{"train_examples": 203450, "encoder_norm": "layernorm", "encoder_moe_every": 1, "encoder_shared_expert": false, "encoder_width": 192, "encoder_positions": "rope", "decoder_activation": "swiglu", "decoder_mlp_ratio": 2, "residual_init": "zero_last", "beta2": 0.999, "eps": 1e-08, "max_precond_dim": 1024, "grad_clip": 5.0, "final_lr_fraction": 0.1}
Rows from block 6 of the image encoder of a small image captioner, named by matrix and row number. Rows with one number within an expert belong to one neuron, the router's apart. Each number is 500 + 25 x the weight over its row's rms, rounded and kept within 0 to 999. All counts start at 0. Numbers have three digits each. After the name is the row's rms in percent of the matrix's.
Before each expert's rows are labels from the 100 images, of 14976, where the router gives the expert most weight on average: "strongest on" is what is common among them. Only what is clearly more common there than usual is listed. The data: regions of photos with short descriptions (Visual Genome).
# router: router (encoder.blocks.6.mlp.router.weight, 16x192, trained with AdamW), inputs 0-95
# up: expert up (encoder.blocks.6.mlp.up, 16x48x192), inputs 0-95
# down: expert down (encoder.blocks.6.mlp.down, 16x192x48, transposed), outputs 0-95

# expert 4
strongest on: text has "blue"
router.4 110:527501512522535504467485527492475472534510520511485528538503493513497485531504457525473461522493496520503451503528524537532516505513499482509485524515546529496530524460551525514508501492445543462505539523499491515490527483521508483505499480521470454480500512482504480483454510473488515484
up.7 099:532454501519467471506527487516511502494492482501493485526487496580490486431512499560490505458518511480470499508478503473515503520476480538482512517509482520462518496505496512529482469494514491549449508500526512577531528513521541509476512506534478476471474516502503501480462529464530480540
down.7 102:546521513445495542499505505477492488507481478504481521502499497512500485526522498488503507504489502535469502470532538490477445482517497461531496519451544445529479524536493501522511486513485499507450502533486534514501485509534491512573502476477472474515525505480554517533554537538440497524
up.8 095:522481513516434452485502519510515495483509509477471457513475542525506537492510524476488484527470508534516533492479512506507504490467522550531456508493467512479529525515475533465517492503544486473491451500534515484516544479535541505516497503491521505500491484511495511517506515532514522476
down.8 101:498499477477532524509469510466496486519512541493495456462550461502487547516485529501492535502534488480476509483511516463496503510469495517523492455516526490476474520443505527459530484467498462471490518529503489508507554509519508488537494515477513536548544491545491509520523521488551492504
up.9 102:506543511506502486506512516506501459491492498543497564528541487543492461463482489512509514486513495518519478496456556471505506505514488527526484511478511485536501456454495439495485512502519524448530467488538489487514480425557474482511481505518490524485549479469500535527474480490464486515
down.9 098:508514489511522505497511505486515507516519541512488524542498477526509486510479481512520515525495480479481520500506530495543493530522500480456520515527486489511492521478499487456488495499463456453500502541571474552538481509487449534488477449501462456457502498521481529498537512529498493515
up.10 109:493496536480466503489504490530471503515505551480520542515491496476521500557503505534463495506491519472472486529565498499515455520510534490514506506500516463467505490502482523505503517513489533495504442487487530471489534531520513510512513529500475524482491487518506513468480477500463507504
down.10 102:537512518468477495504562491508521491535501502477435500507508479511484507488460487514510498485496492463489505532493500490485533488534514509498508529496496475527515495499476541529521513508543455522495502514448457545490491487467512516488490525533493475527480479500475507450520452499502518531
up.11 100:496535484488511511551509506506470478534486563568506511490526463531498484531498485521483446536468473513499461504487505515503480501472511488488468506483502529527481539449474499479524479508505508558481530509538472494493478507539505489473480487434502479471465536497564490458464479496510495523
down.11 100:520515519482466495512449461493508477528524512465512476511473484473484520513536458466497469480486462512492498514469489473493533495506458492523498481509483501500464488478551539523496461481479476486513476498517496522541508532468451502511487457523484492512458507517499503508489494537487500518
up.12 089:499491484444534462473506503513528462484501485476535498539535492511526507474487485454501525527514503477491459517528532517535494468544503510498506471486515526502477494491499475538501514485492498507514525477494479505472491537456532519489495471515519520534523482471443470511507476519492449516
down.12 102:475531449521470567495443494530487534496510529464498499465453500523502511545512515506491502475469560488493495545487481513489526507512528499489462517497469483529530481493527501479487554499456496526503507464477509521478510524503478491490527477515541516493530493513484499522487489519524544479
up.13 080:483482519513536514522508471519467473483509504524530472515484498485490466521514526527547516519497500476511519547566547479475469505468466486501512484437522536468566541469498478470522529494477518487523537460502510499505491513556513520465480507518496489491494463523479505513493500498512504486
down.13 090:522539526513495531519533507491470500465525495470523473455486434458494464522534509476483505525485538517520494477462498499528500503482531504495475524493451537488485495493486459515503465471465481481513512493490496501502498506498476493440511519485503523522500444494509502452485499535525437507
up.14 076:541489513491484474511436497552494489499516506526524443537513548483548539500492521467511535501491452486515522536462495469483516518492504549534521507487510510541477512508545511509498474489478533498538528518500503516473483551489491474507476473532496479465485509487485534512486522486492468541
down.14 080:513463499484492493433522520511548476459510520523469487489487503531534455529508497519487482521527505509490558562494510490530535520515490477519497517443493484505483499508453504478462482488541501513484495488493477493484505536536534476507524471528500533449515490493539479531492543513516516504
up.15 109:481528477493519532532506527482498485483527540487494485543508497552467471561510476498483522508524491495527461451506517460499495496486543484489471504537494558469479516428467543491502484551465490464475454487500521487485499515487504469518514467493521491480485516518515508484498517495450491520
down.15 100:466522483506506468527555498494476478479515530472492510469464524476458499492494507524506487496491500493516455516507480450492471482443513517487477454540501511489511501503529507507540486600528473521520514485471553531510498523497523522491472539487443496500495471491472499509496500539526531469
up.16 097:514476483497524485493448515496508480490532540508526434492464458503503484537465521458459535474482468503499508475507461531522503495492477505527471517512503527521553470471470556488530537535494502524460505488465458507528500512528500534466502536512453513448458489491517542483491521536478521498
down.16 094:483496550515500449446491504481506458487521497512514534461447499515512510478493485513555499516493514500471478506535531531471500501512484507512490486516520517539491533517448507503525530542503542539497484487527510494509516515457498495493496528486521503508486504521502506488524472500585482505
up.17 101:513506486523526499509519457462495464463496498524535499491513470481490457464515477465537479483499516515486508501504512453515512465474509482527465505479489504473500482589507527512551476462499504524499478515485468467501520521544519537539486514468482457480502517514452524531497498509492466488
down.17 099:484475495523484532452513518513534473482501496489494491523577508539513514508493500501551531480476496498513474529515494500483512506531469546485541510474469422541479500460475510490491518498481478486527481494496512494479499505524496459454503475541496550555454519492496487477513485475505533522
up.18 114:470470500461518492536516505538486486493489516537531470517561499486507553524474537502522487462498512527400513455528451490474499535485457536430489470523503489520502551478520490489479478485500536512485527534483520531524489500493475504521532536505529511527506515489504493477472482504518494466
down.18 104:521487513525481523475489506489522474525494508454452469497493490508546475525531485464499472502520475496500522509503481467494519507481508487541529558474493525531440451474476538517432554527492487500502536472504496499503481459509463497468518486490490546413502498461506526523462467482521516484
up.19 099:499489486535540512479491539477478535481493508524527457463530515507527506518523522501465514503472523461517499481537464495517524497467458536489474478525515496500505562508538514488537493515493498431498518539486483472488480510533511494483491493508437477502493512516462475528476499556453509478
down.19 099:489524540495442543439500469449517439485493483552493526470497514527502505494526512502515496502490480489511462492496486506405487494522493478466523565506484522498499521490525561503473506539546526494462496491514528492456457483509478468482517496526518520506541495516548514457510507510540522465
up.20 108:488514497483508506525503502491485524542508526524484496492484439500477463530525500523505498552547506516486476484509544515540513524445548489522458501548484541475492506467518511549464489525478472517521483444511509526497484520508479485492502516487469499487463504515535524473537523455523514498
down.20 105:491524501504492504469489510528532505464482504479516440521523484483424514485511431483503493491497474493528491503497498489460495502511508473505490453492492526562519547502509487469501498466526553529505501521509519493501481497499507495484491522472483513500478500563508492496522510549473499492
up.21 093:515545497502523461487506493492494473502471475509473469475503534538481493513505485505487508498496498494512528476480486512521487503560545480510489457496473486518509522497463455521513472523520516492505515565544492523546528549494503471490517490508499468460511502539502516493502504519472525447
down.21 101:464544480483540441454466518494465506499494533517507470495473512486491444469503527524515505507532504503481494501508496468500512509477503498505524479537499485489535463492502472526518460463468513476504529492520514468518537503527482527511495513524470499526486536515498508477467497481470463539
up.22 112:543513535521490514491500515521505474479502518478513469480473489499522496535570497493471530461500488507483473515492487521475495505514476519502470496506568514501480542443514520478518520507492520459500551533507498486511516490500546452498501493533461439510554485523494504467470534531477505533
down.22 105:509507495518482464482486470470520550506488496485509489471419528476464479497496509475498449473542469542520492459525498533514525487492491508525504496509506492462532500509549487470563476516533493490530518545528459510530504475495509477530513480507512479449501485473532474510470479434538461493

# expert 2
strongest on: text has "sky"; text has "blue"; text has "clouds"; text has "white"
router.2 103:478535452461495492503461488486473535538468470472502527554478505479490514492498484455501528488491481468478534481486565504488501522494520463486540516513532473510504514505485517493544509535539487505532527514489496505480486493490510465480445480543490533554498529514500504529517511493497483533
up.7 117:527500500550524522504464520491500460480473512457539508498531484495501513441504511465494492498512494484501505540456517465518515504504502494512507454491510493494534489511462531476522519468494524523516448491502511490498483480499507455507486512498563516473518501494457493486529502543486484523
down.7 108:484490506507473490468491470522511484490517514460484577469463518504479475479490503483519481485492530488505534543467515485528509492485469480505515521476480530508490531494496508461508487492505489486506455516479503486512482476476491493503515561548463492545529533475515500511479516444584526502
up.8 118:528529471509507507455537474530491520525492500509526518502552511514540490518472495479512452457469538520512508474511432537521500475481471445518473472508493505458460478508480473522539515493520498511519569521536514465525502502478476514535489536504472522511487492522500501506489518514497479525
down.8 113:502504487510492540485535501529489480460511519520488456446533489465507487500468514488504480508495513502504479555469497500561538521471556483499466471544494511509523489490504456549486538486460498499509499510489484548500485488459480523529516518489557473496480506526512473538525496500479471476
up.9 120:460530473534477491533494442486487482485487520560558516480524473446485498538523451505497514504505506531519520491532526528474486501485491451497515524480460523530529474473468484514500473491485494524482526517503470537504504540522493478537517480519519506507486485496516498493474532449484514471
down.9 103:476530519500532466487458485483499531507528466507505519483453504520457513488478453522525525500480504469539496489499519485492528497498448509482503470551485453487500448538527525523408490455526524459528540483488507528483525541484525453467517488487512518423469488491511530502498506561539511524
up.10 088:485493486495555483543503500491500521512517506524472479488494477469499501523520504504516491513494480481486496490541508486445474526484517458495476448496517503494506486493482540502510518483540455448536525489582529469477468516530470494501517515470459462479490502480508488481502463471482532544
down.10 089:473498513501490428519468490482501502481512481509502484499592518512485525513508492491531472508505454489478501510526518489527506491479532538546410546511474537503470484475527513514505494522492493500522479514464478528523506503472466540512505539438487495523486521490502479524496524490481472484
up.11 102:504483497537503499517502516487549486533524539517497471494474551492510489486466484481521532557468487463544521506507488525446496502510460501495520541501497501531512501488519518472524501514461526510471512524497480508493523479517532506463509553453531500549461494517503492509490493486514473496
down.11 104:492490506479461481540528503498522506408467525462485501467448502513546472507486472536522555493505503504469548480513496519465446498472490484470474512504483460513443532503504497517469492519538497516503482486494534456513473493505486537464498509456543513502449484520484498486514523535536510505
up.12 095:497475463500499521486502498474545485497554479494511514514452522471490500474519450518504476493484515553487481510517452460523488508493488519503480511484496520497515498467522512473432548502534508516493516503494483511522519487461515531573544539489502472524492494467484563497516514508497460454
down.12 099:467507468516466487562469501477504547524502513503460517494488543505480495507522515483478447480527490469539443498488521540483509486495516490523526505491468529444497458505478476486516460544512466500509494498538473450501479524497520518495504499475490514467464547469519513494501511504514486528
up.13 087:516528490465447543494551498486478543505521540488527517528521474475479489528482498545436459462529463494500501528498426480464485483467519494511500505535539535509500517531457473514500541530513502501501500500530522519483524517470472455521527523484484451503501483454491515497515534498525471489
down.13 093:487489502484484510505512506494491465549525508542445491505510533540521497505463481515499493495534506458494498520506488453502498499533526459481510475504537480497467487459489487492471505420498526454533557470471452510503514477504476476477505482473535530459535515500491511545498492508466510512
up.14 079:531491498544460486469519469499521481489445499484494477521505490514543482459438512459534470511508506467525485465502497474520517533504551525501519527503531485544528482483513499497479520453515498520497532538466498536530500505458486469466497510505521516504498544500545454508508524504456482492
down.14 087:535544457516499514476489483533441502486491523538508529476476469518533492503493490508513544526491549479515497484528490467539478476514485496486491505485510508524535571523514508476561521497472479494500526497556499471532499488490509490502485488531504505483552482521566529542477484481528497492
up.15 093:518497558537539472468539498499496490523506483512521519510511523509483443483518489499479499532559487492480476518492488461498484445487485507482471474497451557508461506495513473504488499484523536469489482516530504535510513490499525524537543480500456447508517529498530463532473489549508505472
down.15 101:512519489506488493545487468523502523544507481491459474509530527513525485514494541492530512506506481474501475511496483515450532509524505473496470501455510471503463506494488553463529492518492500499500548526497479517537532507505524483530521500530448413477539511487508466472531493544517514527
up.16 104:501508490501510512486540536485469508496489476510489480534510460471482534507528494481523475494523487483536499511543443506497480537472453507520518489503490518515493498446497480567477471506541515508500543505458516524475478490530509494470530446483554509516521493503505510502533497499512485520
down.16 103:470490515490527521470507485501527494447539482493518531503486501487527519498483524510487554468456501525513506525494505500518494491485502480494524459496480493463546489511513463502454435462485500503511498494538493510498523544473513496482499463467534546453483509514553495481522484510498496508
up.17 116:457492494499522494584507481476564513493512540472457508503467546483486424442542463496512458526468490494462514467486543530472478534505513521515477507484489535512487487495510527480487516474503478491507421477534494483490500455501528516509511509510522435515474495525523490505520492518525501505
down.17 101:493490490502467471543487488459553508498469517495490491468539527491468516502496498521494537505499483470492492432533488530512433487513524538494471585485513503534519521491459494515459494524504504482530480508497537528503513504468484517524503557484497508483488536521479516515485498517515514479
up.18 075:516473496516527520489528505514509517479468470490500504527522528501505510544498479511509525453513494496517499531527506523513475480455515494507505498479486509551537518514476485528548522526525510487487461502523490481509512502514537518514495589493516476474491482518514509475515491511511493481
down.18 090:476507523498483483463538494556481487527518483537531487511549480529520540506501512509486492503473531507527508504519519490517538480506485571498499539513477480478505492502500489525500482504513510496523493478481475453486485491535494540496479504446460506484497467485503496524506522547499483535
up.19 083:480470489483493529459524483498501534451511509531521499491510524494509507501467499516436475472485508499480495517472487503541485527517493502485484462496541494494501478474496520487534522518542490485513538480491472466519495435545533524487517524505530506502526494495495493507486497458486503510
down.19 089:520504508521522488536503495462508469483495525543513506501506479521484513513500536502468487517512528546492510486499501467422530517541496487539525536493479516482449522520499458507475519498498512472542492473559495546530427521535476527515486444512474454465483501483507476481502505485537476507
up.20 113:502526506523489522532498517511496465485493512494502493482510506466490505506474454458483539467474506533486506545514501487482502484515465483489530488529472543554548509485488531478478520446459438463540509525508506500542485500475493524510511571447488505494486504511502460517513464488525495483
down.20 119:486476483472486541537485487502486454478468492513569519496509505510529506518485527509485504480484501475468527486535502500462505503486530460503534529530529496528463536534455556476510516584515478435473498491516463500518524510508520482514517497511547526459494535529486479479491500469538495528
up.21 117:479463514493497573450508500542454481486516465489496432498506571532493523522483484486487510492481534459492513500509532437473546479517530529529521480515536506518515488503529512525485474511488533531508508482474486521513505522493458536459494491509525518495505501485493513506505459531467530530
down.21 105:489539516483451508545472508480488487492512508483551525513482451523493487467494505539499541479505461502503510500479474525513501493486482516492492509467462466514549480529515462508540552476492470517494505465496502511517492507516489503474491493499487487457534489526523495446522512503500502494
up.22 090:503536500487499476504477519522477459470503514521518520482522444470506473510508490476504467474513475467528491491537521503509488553507474536519509485511470475535522461473533478533515507469489470518438442467522507511535449514507554481517537518508479521485464520504535498519495511482482463516
down.22 091:472519516476515408455542506474452482506491522521463539508471496476518448512469508505526493495503478515493522487478492524492479481507476525494515526474531495520489518505443516510537538518519530502485511526530518493503481508519527492526503477507446471483546462487454480503497513476513502517

# expert 0
strongest on: text has "grass"
router.0 100:501493508496493509513491484502525497539489525531505532454528505490469511487488527522519548449531476451531477475504507573502489524486492500499470562517491491494470472486518454482506472492493461497520487474481532521523465495517505500488503506548498472497514547487529509505531513509541518478
up.7 087:505498487509556542470495472446485490499447511468499526499480485497500541537521523515518498529519505490467525484500480518507431469482487489534522452536456455448492537474515503483501513514515484479500537482489491508523549491474495529506504487476524564558519511509506514512505454489543492475
down.7 095:470480505474464432445442496486538522538500502503460494502532514516494495527477535524496482509488540513494487489499478529506487528487486509474490558491524436517526493532501491543504530503510553479535509512457538547489546519502521491483503507484451486471489511484542486537525522543493507520
up.8 104:552515484504462496508524528486502489507484504487462503485487510515460474453495520549513498503532517496457472473513489500540481505499478475543509539525529480485556483516476509467525474476509483516477515488516514491562485516511524536490485537520448490516540558489464526500506531529516513527
down.8 096:479534519499476471480553491507477515510504528491488526502517484486486530489510473542463537523463440493464515506470508489522468502497522494498494501532481529480428472485504475461419471516507475482551466533486481559534514532515539514467482452522505550537539493475501494482505474503459496504
up.9 089:493490502442533462481506484475510501527523521533552513512513510492483526497484507489485473519489448464491463510486497440510464531497535507512497501497496481515487483474489487508511509484511521446512497515533488567498514489525509529522467449474486491475522521491500514542504470532508472531
down.9 096:494499504496490538543503506537507501523502522499483496529507520532520456528475491454502476501487498494470507513459500542504496510453527508518484437501542512491508486524507482497532535468456486489501520484536498499468487480514500510486547481487504474521517510518519532516436511462480478520
up.10 098:518467504475534495511500498502516526492477495508451478470540505513468479475468544464490525450501544518468494464511490490505468514508481517530518526470505485459530501502473512500473534477520523535496473503505515503520512526516506497510498511521545534480523462521465506476538489504541495491
down.10 094:530524526501498488492490458491510508508542534535473500497505567516520521490541469515476479516509522493510531479493513475460485514499523518496489498501448509494480548503466569484488451496468501514498493470479477493458532474462495493509474489536523489480558495519528475542462521457507473474
up.11 098:523467486484514452486525480513488477501507537499496524502507459473476509476478456502497548503524511505516502506544510508452522470523454485500492518506479480510472492509509495515510455499536475530481489480478501541498526511533502499474488480488507521455444510488527487522504567489474502499
down.11 097:457511487484522510529521474488462534514482479494502505513493508493481519524485501516496539444509532464527524537489484473508511504484532481487502473516455495486519493520541526493500504523530457473520504473471506451474506491508499474433483522494486516526537494498552516537538501517554504481
up.12 084:487514512505519462532477523501486456516545476498557513500478481513507525499509476516535522524521487537492524532530495502491487512501493489471478513510496532482533454534461501551474546515482516466500504487491485474506488454513482498475465520484528484557532511467488527491479513524544460502
down.12 094:528521507504456493474486534483479534467461542469509495477527508530482492528510496462466493496496517510535499500502511471493499489501533543496500445512509511499459488509512510513463535498503468505469502487524482513485512520469479495461490538503521427516416477519535475529531489495468476494
up.13 092:500483517498522475516493525480531495531510473505480488472474525459493502488494503503479530500485499533459494532529514470478480503472497505513494471474523523478519501466438510446467520505499472502526481506550527496511509473471479521483478476562543460526489478507481493501486510538504521494
down.13 093:508499534515518466488518512457529483470515510500485528473484488492514549482537468510481485510489527475513564506466487493539455501479529537517487495514500497461510482508454530511512497519534499484513449514533499431469506553485492494513472511489499525516474481507486488554528449491527495498
up.14 097:497494568498473477474506467516511428517483498461496492534540515469499515495533479505510471490484510497534486497516506536576528524512457502488477548505427499520466488489505517470506499472439536466472516492557546499483526513517478478479498484464516536536520499498499501477468499518509486493
down.14 106:494504496491510470532478511502501530495490515528528492524482447472518492499487539466468481474498512523531516523496488457500510479507509455466467480535471448451469466546522495522490515510501501495497488485492478490505469495497511587516501519506467496514490475551455481496528473568473480503
up.15 099:461481486490491515519523507514500471490499534488498508507524462493475470481526480492512480484543482494455463489429478531466498469504502525486468488493437530513501508476490518450543465533498512466510544509487522490484482516505484518524503490477484508498476479489486537519519492525498530502
down.15 100:500538489504464513454476499492486504486455542544552511475470493489486452469501529492494533524503502506512495515487495521500493500522519512493509529456535504473487464500453523527491528507481505485487478470494499486503505471509522486526507534515500500494503524496497491486491541516479504544
up.16 100:523461520531492504551522519502508476550490505500505461509514489506499537481502479478448522487496569474519456495518484507473496501480488503511530481488501466529498469529516487497519503531495472497520511502505468530506556535509467506518493483534503478508495504476482510484538487477491501507
down.16 109:479516499488505520486510518448481494504520479440507554506521553493531465492505504538521486505506495435527518466498484513564463480486500464476496525491476492510484487491502482511496518553468529495491547522469507483502470541526488461468524504470496485471476514545474492518503478515478474443
up.17 109:434470508539531484532492484498503490502516481516503501501510482539505502536533521526502504480510469489492550494519493521479541454511491490523455524444521557476493491458517444496486513480466475487473485540505505495522467482515486489516521488489466518537520487497470499479497521439488537484
down.17 101:465515501468461458520495528480472514515504493548517455487549532519492506514488497483525477512496530515526494500516491472515487494521446488542564500476499551523530516512527550452452474493496477486483475493517505461432499493506535505540504501495527476496450508496504503501457505463515492504
up.18 103:500516475458493458516468466492527517530523498497498495426493518509504511503532514477505522513494550484492500485506487551504447466498517466499502482431494493524478498515516477503505514475487488487515491491537496549510444500500515494457486476517502463450532511485467527485509476442521488487
down.18 095:516513495511466522510483521438482509513497519463478528505457504480519493507496523478503469492502512476472477479462500528462544501481474486480535513490500525523484522549499531464493503526483504529518506469500443499513515474517473449461523476475557492476506519515524483541482468429491530534
up.19 098:508504503494496519533506514519502483490517537513513489521529507531495533467491509488504511524504506528497518507530519517505501519517516497519481505527525525533529454507517448523498508543528479492462496509501465494517439503520502538463480485455532531538535453498519493506536487492519518503
down.19 102:450513499471518520460502499488478517485479526490507557484465524503489508482517499503534509490470439472531478486523501527451474505481523503501523542505525485489530549547485509526510508495505518557510522522511532477489475500484504513523517506505501463484542494517459528512463471487505496502
up.20 096:494493518506469482515511490501463484514491519478510483541527538486500482556506513508500550499477454434472473491538512511489475489548493485506516479486483502468505520527521500502499475509511529485524535546458494502513496474515457521512529511498542496488514455538517462502517501465500487447
down.20 094:493499483474488513494515504516471496475521493502492428532481461507519502496468459519540483484451550476512517458532505485483525520524495457511505476461519455488579520479493502512481504456456499488518464487531488536482516492491560556482521515520496469452431482529512527523503506504524489488
up.21 093:503473471464545494478536505519482494530485518470481463487521502507501537548444488533476530511503469455541499522508490497516490557500538524511517482484514504501495501521501510495524497477490536504517510499506451510535485500509526516495489533506502495528539495478460497502474524521456517488
down.21 098:506464550502493487521582498491518497520477525477496563505531482524516480518480504482509487499519502515513563494520489476517540517519479466505471484525493516510494497518493451482520506447496541495484477539504513509495524525508500486463479506529486484514484479526469484492487473459531489523
up.22 102:527524562498478496524508479529511494513468516508472512481475500479466489459514489460501526493464491487496524517541541480519534512450525492474503486514485524484501499513517498554506487498509513488511490483533549506502451517566484506508504527457538482447521509478464482542480493499510520504
down.22 108:520490491510528535533537500514496484511508476504512536545519502479485493484514473516483527478537485500525464540524492515458458499449543539511457542458494521486542499505486415517512512499501474514484478489513505457465488482497505586514507517502493530455546515471534493505517525480474509507

# expert 10
strongest on: text has "pizza"
router.10 100:496526484526524520529504500489486443471512484534499530504505472520461480519504504468513482534496528514506516521470441465496508499517541544494516458463449541486504468475469522531501495518492531512529484495476501502538497474507484529472502493476474526531513488476478470533525535519497478485
up.7 098:455513498519469511479495488523503519518466526484502545496504579504514511515466473441505487524546485503510537507491490504497484483462471514537521459508524517499510473507542514503577498494483491474518452473545522520517548490495560524506501518499497451458513533518487486494464488485521483497
down.7 108:490522484437500512502481493523466500466477498507520529496491521495555526463446521540485474486507463483460528484482468547526523521499554508491501515513483469510490466464523489495536526562476477517482511497501488487501503489506547507446493485461551506492517537480484492510514512492504485515
up.8 089:471470468501475494508537467467511558541474455461530502537518517539545551506501446471483530497481495446498469501478480476516503468483508521485517519495550508507536525530486534476505503505461467528486509494464478529466461499499532511485506475494507476529503480491485489479518528473476527488
down.8 088:506515518528505534531478498464515497441464534484505491503520492513506535489475468504512497475517498499496497485499501531492483477526517547473469477565510502501494516483558476451507495501478460479487534509469499486473501542479484539471498499494502505416468522522497470465494511533521495474
up.9 105:491498477502487478530509550515516523494524520473461514497550545482519522518532522514479485476437497492481542512520529482522490495487504507463471493481519483491499487455503467489505501506476480461561513495525513493505513527508529516450479500539481495482513533529540503487496516482485518482
down.9 111:536521519501469521469482460481506483513479505519475473543545534486507499500515502516535495512523498522493532508531494498506457497492475520514508487477496520485506450502466473505549490503477475530542470504517534498546526486505479532513511558500522503481522506519532515518556494535520466532
up.10 096:503506505436525517495494425512484533481489488500523507504550497521495550515530532505484534461506543513518536505546476514529470508509485511535524504515493473521486487486540517511518504500443529482498506462482466495476473469531498541486487521504490512521490516483458489504498507485496540492
down.10 101:490496533506478474482518493483542517492468471486518490448463552523500499491533554533504530488517478535477513504510517539517490510464489507501505560514511518551464474496469521466519495519454455502458470536489486504512498522516493501509505486487452520553523527508443520500520507542551505506
up.11 101:481476522494530512455499467446507529501506500487478505463487520510499460483515517542474464526495531528494525493468464485504465515473476556532526469487486501490503499480512491538472468491540514457501531548485505475510566537521480478523507546514506472537484472466507478517522493521506471553
down.11 093:539490508519503511512500493508444498505509506498507509526483495492450497515462525510515505455496443527477501486516504487539550481514465536508477491513458519544493482480511458459531478472515494559511447560498473473511436548513485503464509455475486542472434533522500487509480463524539522501
up.12 102:484492505538514498481550517485469520486476488523547509487506490511458482470497538506503494496505507442523488511481489510506516515458466510494523455525493460543491492478486487504498522504462479517529444573475474514495506531467486501503510469517510510469518490532501486469490482478455508494
down.12 099:478494486488478521531542496489480493485511514471463456507539498512518514519532472484493450487511506460507505473483540501496487490546494498490511538494522518463492560555500478530515474543554485523497504489508496482546496548493492506490508523488534503516504504489463449523469521498503515522
up.13 087:457534455515497495479506522503505488493489487501524465545483515513493512467506479512470558498525452472485482517530478482480527500489473537483497488494493503470503523504514523459516493520471492538541511468518524499510516495519501489489502484527529486517515489509493473534481501510474509487
down.13 097:534509477467497504510483513463522487483512480509557515482502499494530477500479485520511509511506502520477492489495510514468492498466530467468493449481500535516505496446489519547548550541466475506507486449514525547521516499508473487517506467476485534511510552471444478520511537500536499491
up.14 103:490472505441522516505530507482493529473521492512507470555495503520477523524487473502474487521502548531531507507512482504495478508480493520497489503512497466450530500489483557494490468513493508504491439539506561468507480500525459512521496491510520496474458468530509467520516497470464493512
down.14 099:523507521485509500525479509501499528483468490489522462522455494519542524469492502484490486504501476493474543520521530465529474507463512502489524463537543512480461461515461527519524506463484489505463505478483466551505484510500520437480494504518458481476466471499468533514526526547494461474
up.15 091:476546507486529470483481541572492524489499547509449501496535515485486494499536489452524511479506490497489535462503504515445498466479552476519466502493517507461471479480494519519532522509478527546466503480493470539510499469557500518511472527477491498500542477508519508504495497474492509539
down.15 094:509485495460480528482504490493450508510520508523501448501470492505519545498514498485504513539515528562454481500549482530466493487538423504500492510503543515468457503462495478502512497544539512501480525477489501465503474455505470462481535498530500487509475495503534508553462529516514519537
up.16 097:489527525475488505561499464485503544497518526514550552464479452499518528485541543450528462494533520458468447473480522451468522542510511487492494454466519514509554516489496472478539472458484516474496482539541474500494492500533485498516494485526469481487514490489505482481495509520505500525
down.16 106:518497480475548525492512512503523507445476487522500550468522467487461513521486522540463537535518516505543534483501517501509480510488486484532481488475520529497523541546451501485469536501511501480523493492476567454504518502506528463503490456479539469497500489463521487484537471504499497513
up.17 079:550522529505500496483498510532527550532456494479513512442468492524484559509467505522522510485473505561495485454477531484520520511472487492505488535498524494519508473479512492512448473525509502538498552475427502486500522518523524471477529497507472475480492510550511461496528481503528484495
down.17 081:503491507486482564511440494518472501509527493484472483519520476498494509508475499484522540527526464468516485507475489515446483477500490496510504506521482460505472468518493463496471495489506478515488466481473515507487501524490552536480500488491522457507457534485495465501497500536502501505
up.18 103:502505492455477505470501502507513503503505483552569542538527520464530487535475476490506475483435496491540464469494539476553479488474477479492503537495482486477459451494521517526494494511496506483449504480499476484486506454501513532466497529506484519508520482525528505502524484514482447512
down.18 106:496466499437512521516476520519554499543504474501488483529539484506484484490467469504488466522488483481518454509502481506513541480486498490473532487570514504511515456508503484509496474513549526501470513467473551493481456536486501510562489489526495527491536475487450516526520480454519497508
up.19 114:506489512516457516517472507504515488486518486482501450479478491501504538498495509518454488492479481511508495505500474525478496515499514499500428534509487521498534492496505520470493528431496482515510524528470537474520509540434506493487541499557523490551493494476490508492521488474547456487
down.19 110:484532491485529461468534504521533493507470503492510522520507471492496470488516496507504472542496492485510448519537493481566532498498461489532480477471487457486455531483493472518518508528483495468480524493502470485504483496507489477528508552482408540513499474514511523509517506474484496527
up.20 114:480535533504519462479516468458505464483510496508490506471532488476547521495526520487499471490517481513521462491509509500504512485525496520480466520487485554522529508545496491510476511521405492477542466496462480506456538465490498473514524510482477536504533491514527500507555482518461492476
down.20 100:487479514506496506543456508479505511509507499514512507475504528474499513510539494490482506512496536488508465482469491491487444489493528577503500453496537485487548508495465523453456506481500545519492457507502512462499546486495481523499495547465491527486542490458505508494531498512490469514
up.21 110:506473477554484491487532499509554498516529507548513490532530496530505553491500488487457473514540527534527521475487511474509516547492470479489484496509507555513472531497493470472457491508477533547474509488532495494473502483447531453503504475513525508524511474477501477437483511524468503493
down.21 104:511505516472503506523507502480504473474515477475492487475494526522510484525560483496479413501528501487487510481513522509527516504475520501473524546486499491498504475523517549491562515496476522465467485531502516510517522498492465528519515520542496514502515480520498492556478488534546502465
up.22 099:512461512521465523515449475492513490506541482493483479487528483542483541538479466475530506495512462496525476507483491510513554507510526504480486499460541504467576492500491522515475478497554501475515504509521513526477507513540502516545503472528498457489504494562497505479479462521438517510
down.22 096:449505545512493488475500509453487536486508496500497476502500480479502499528506514568532552526472468538470514508544500512548458502489490529468502499535519496479535515522544523523500513489509501518468549518510504526513522519482489475505511469446534511508513455487514487480516513531456496508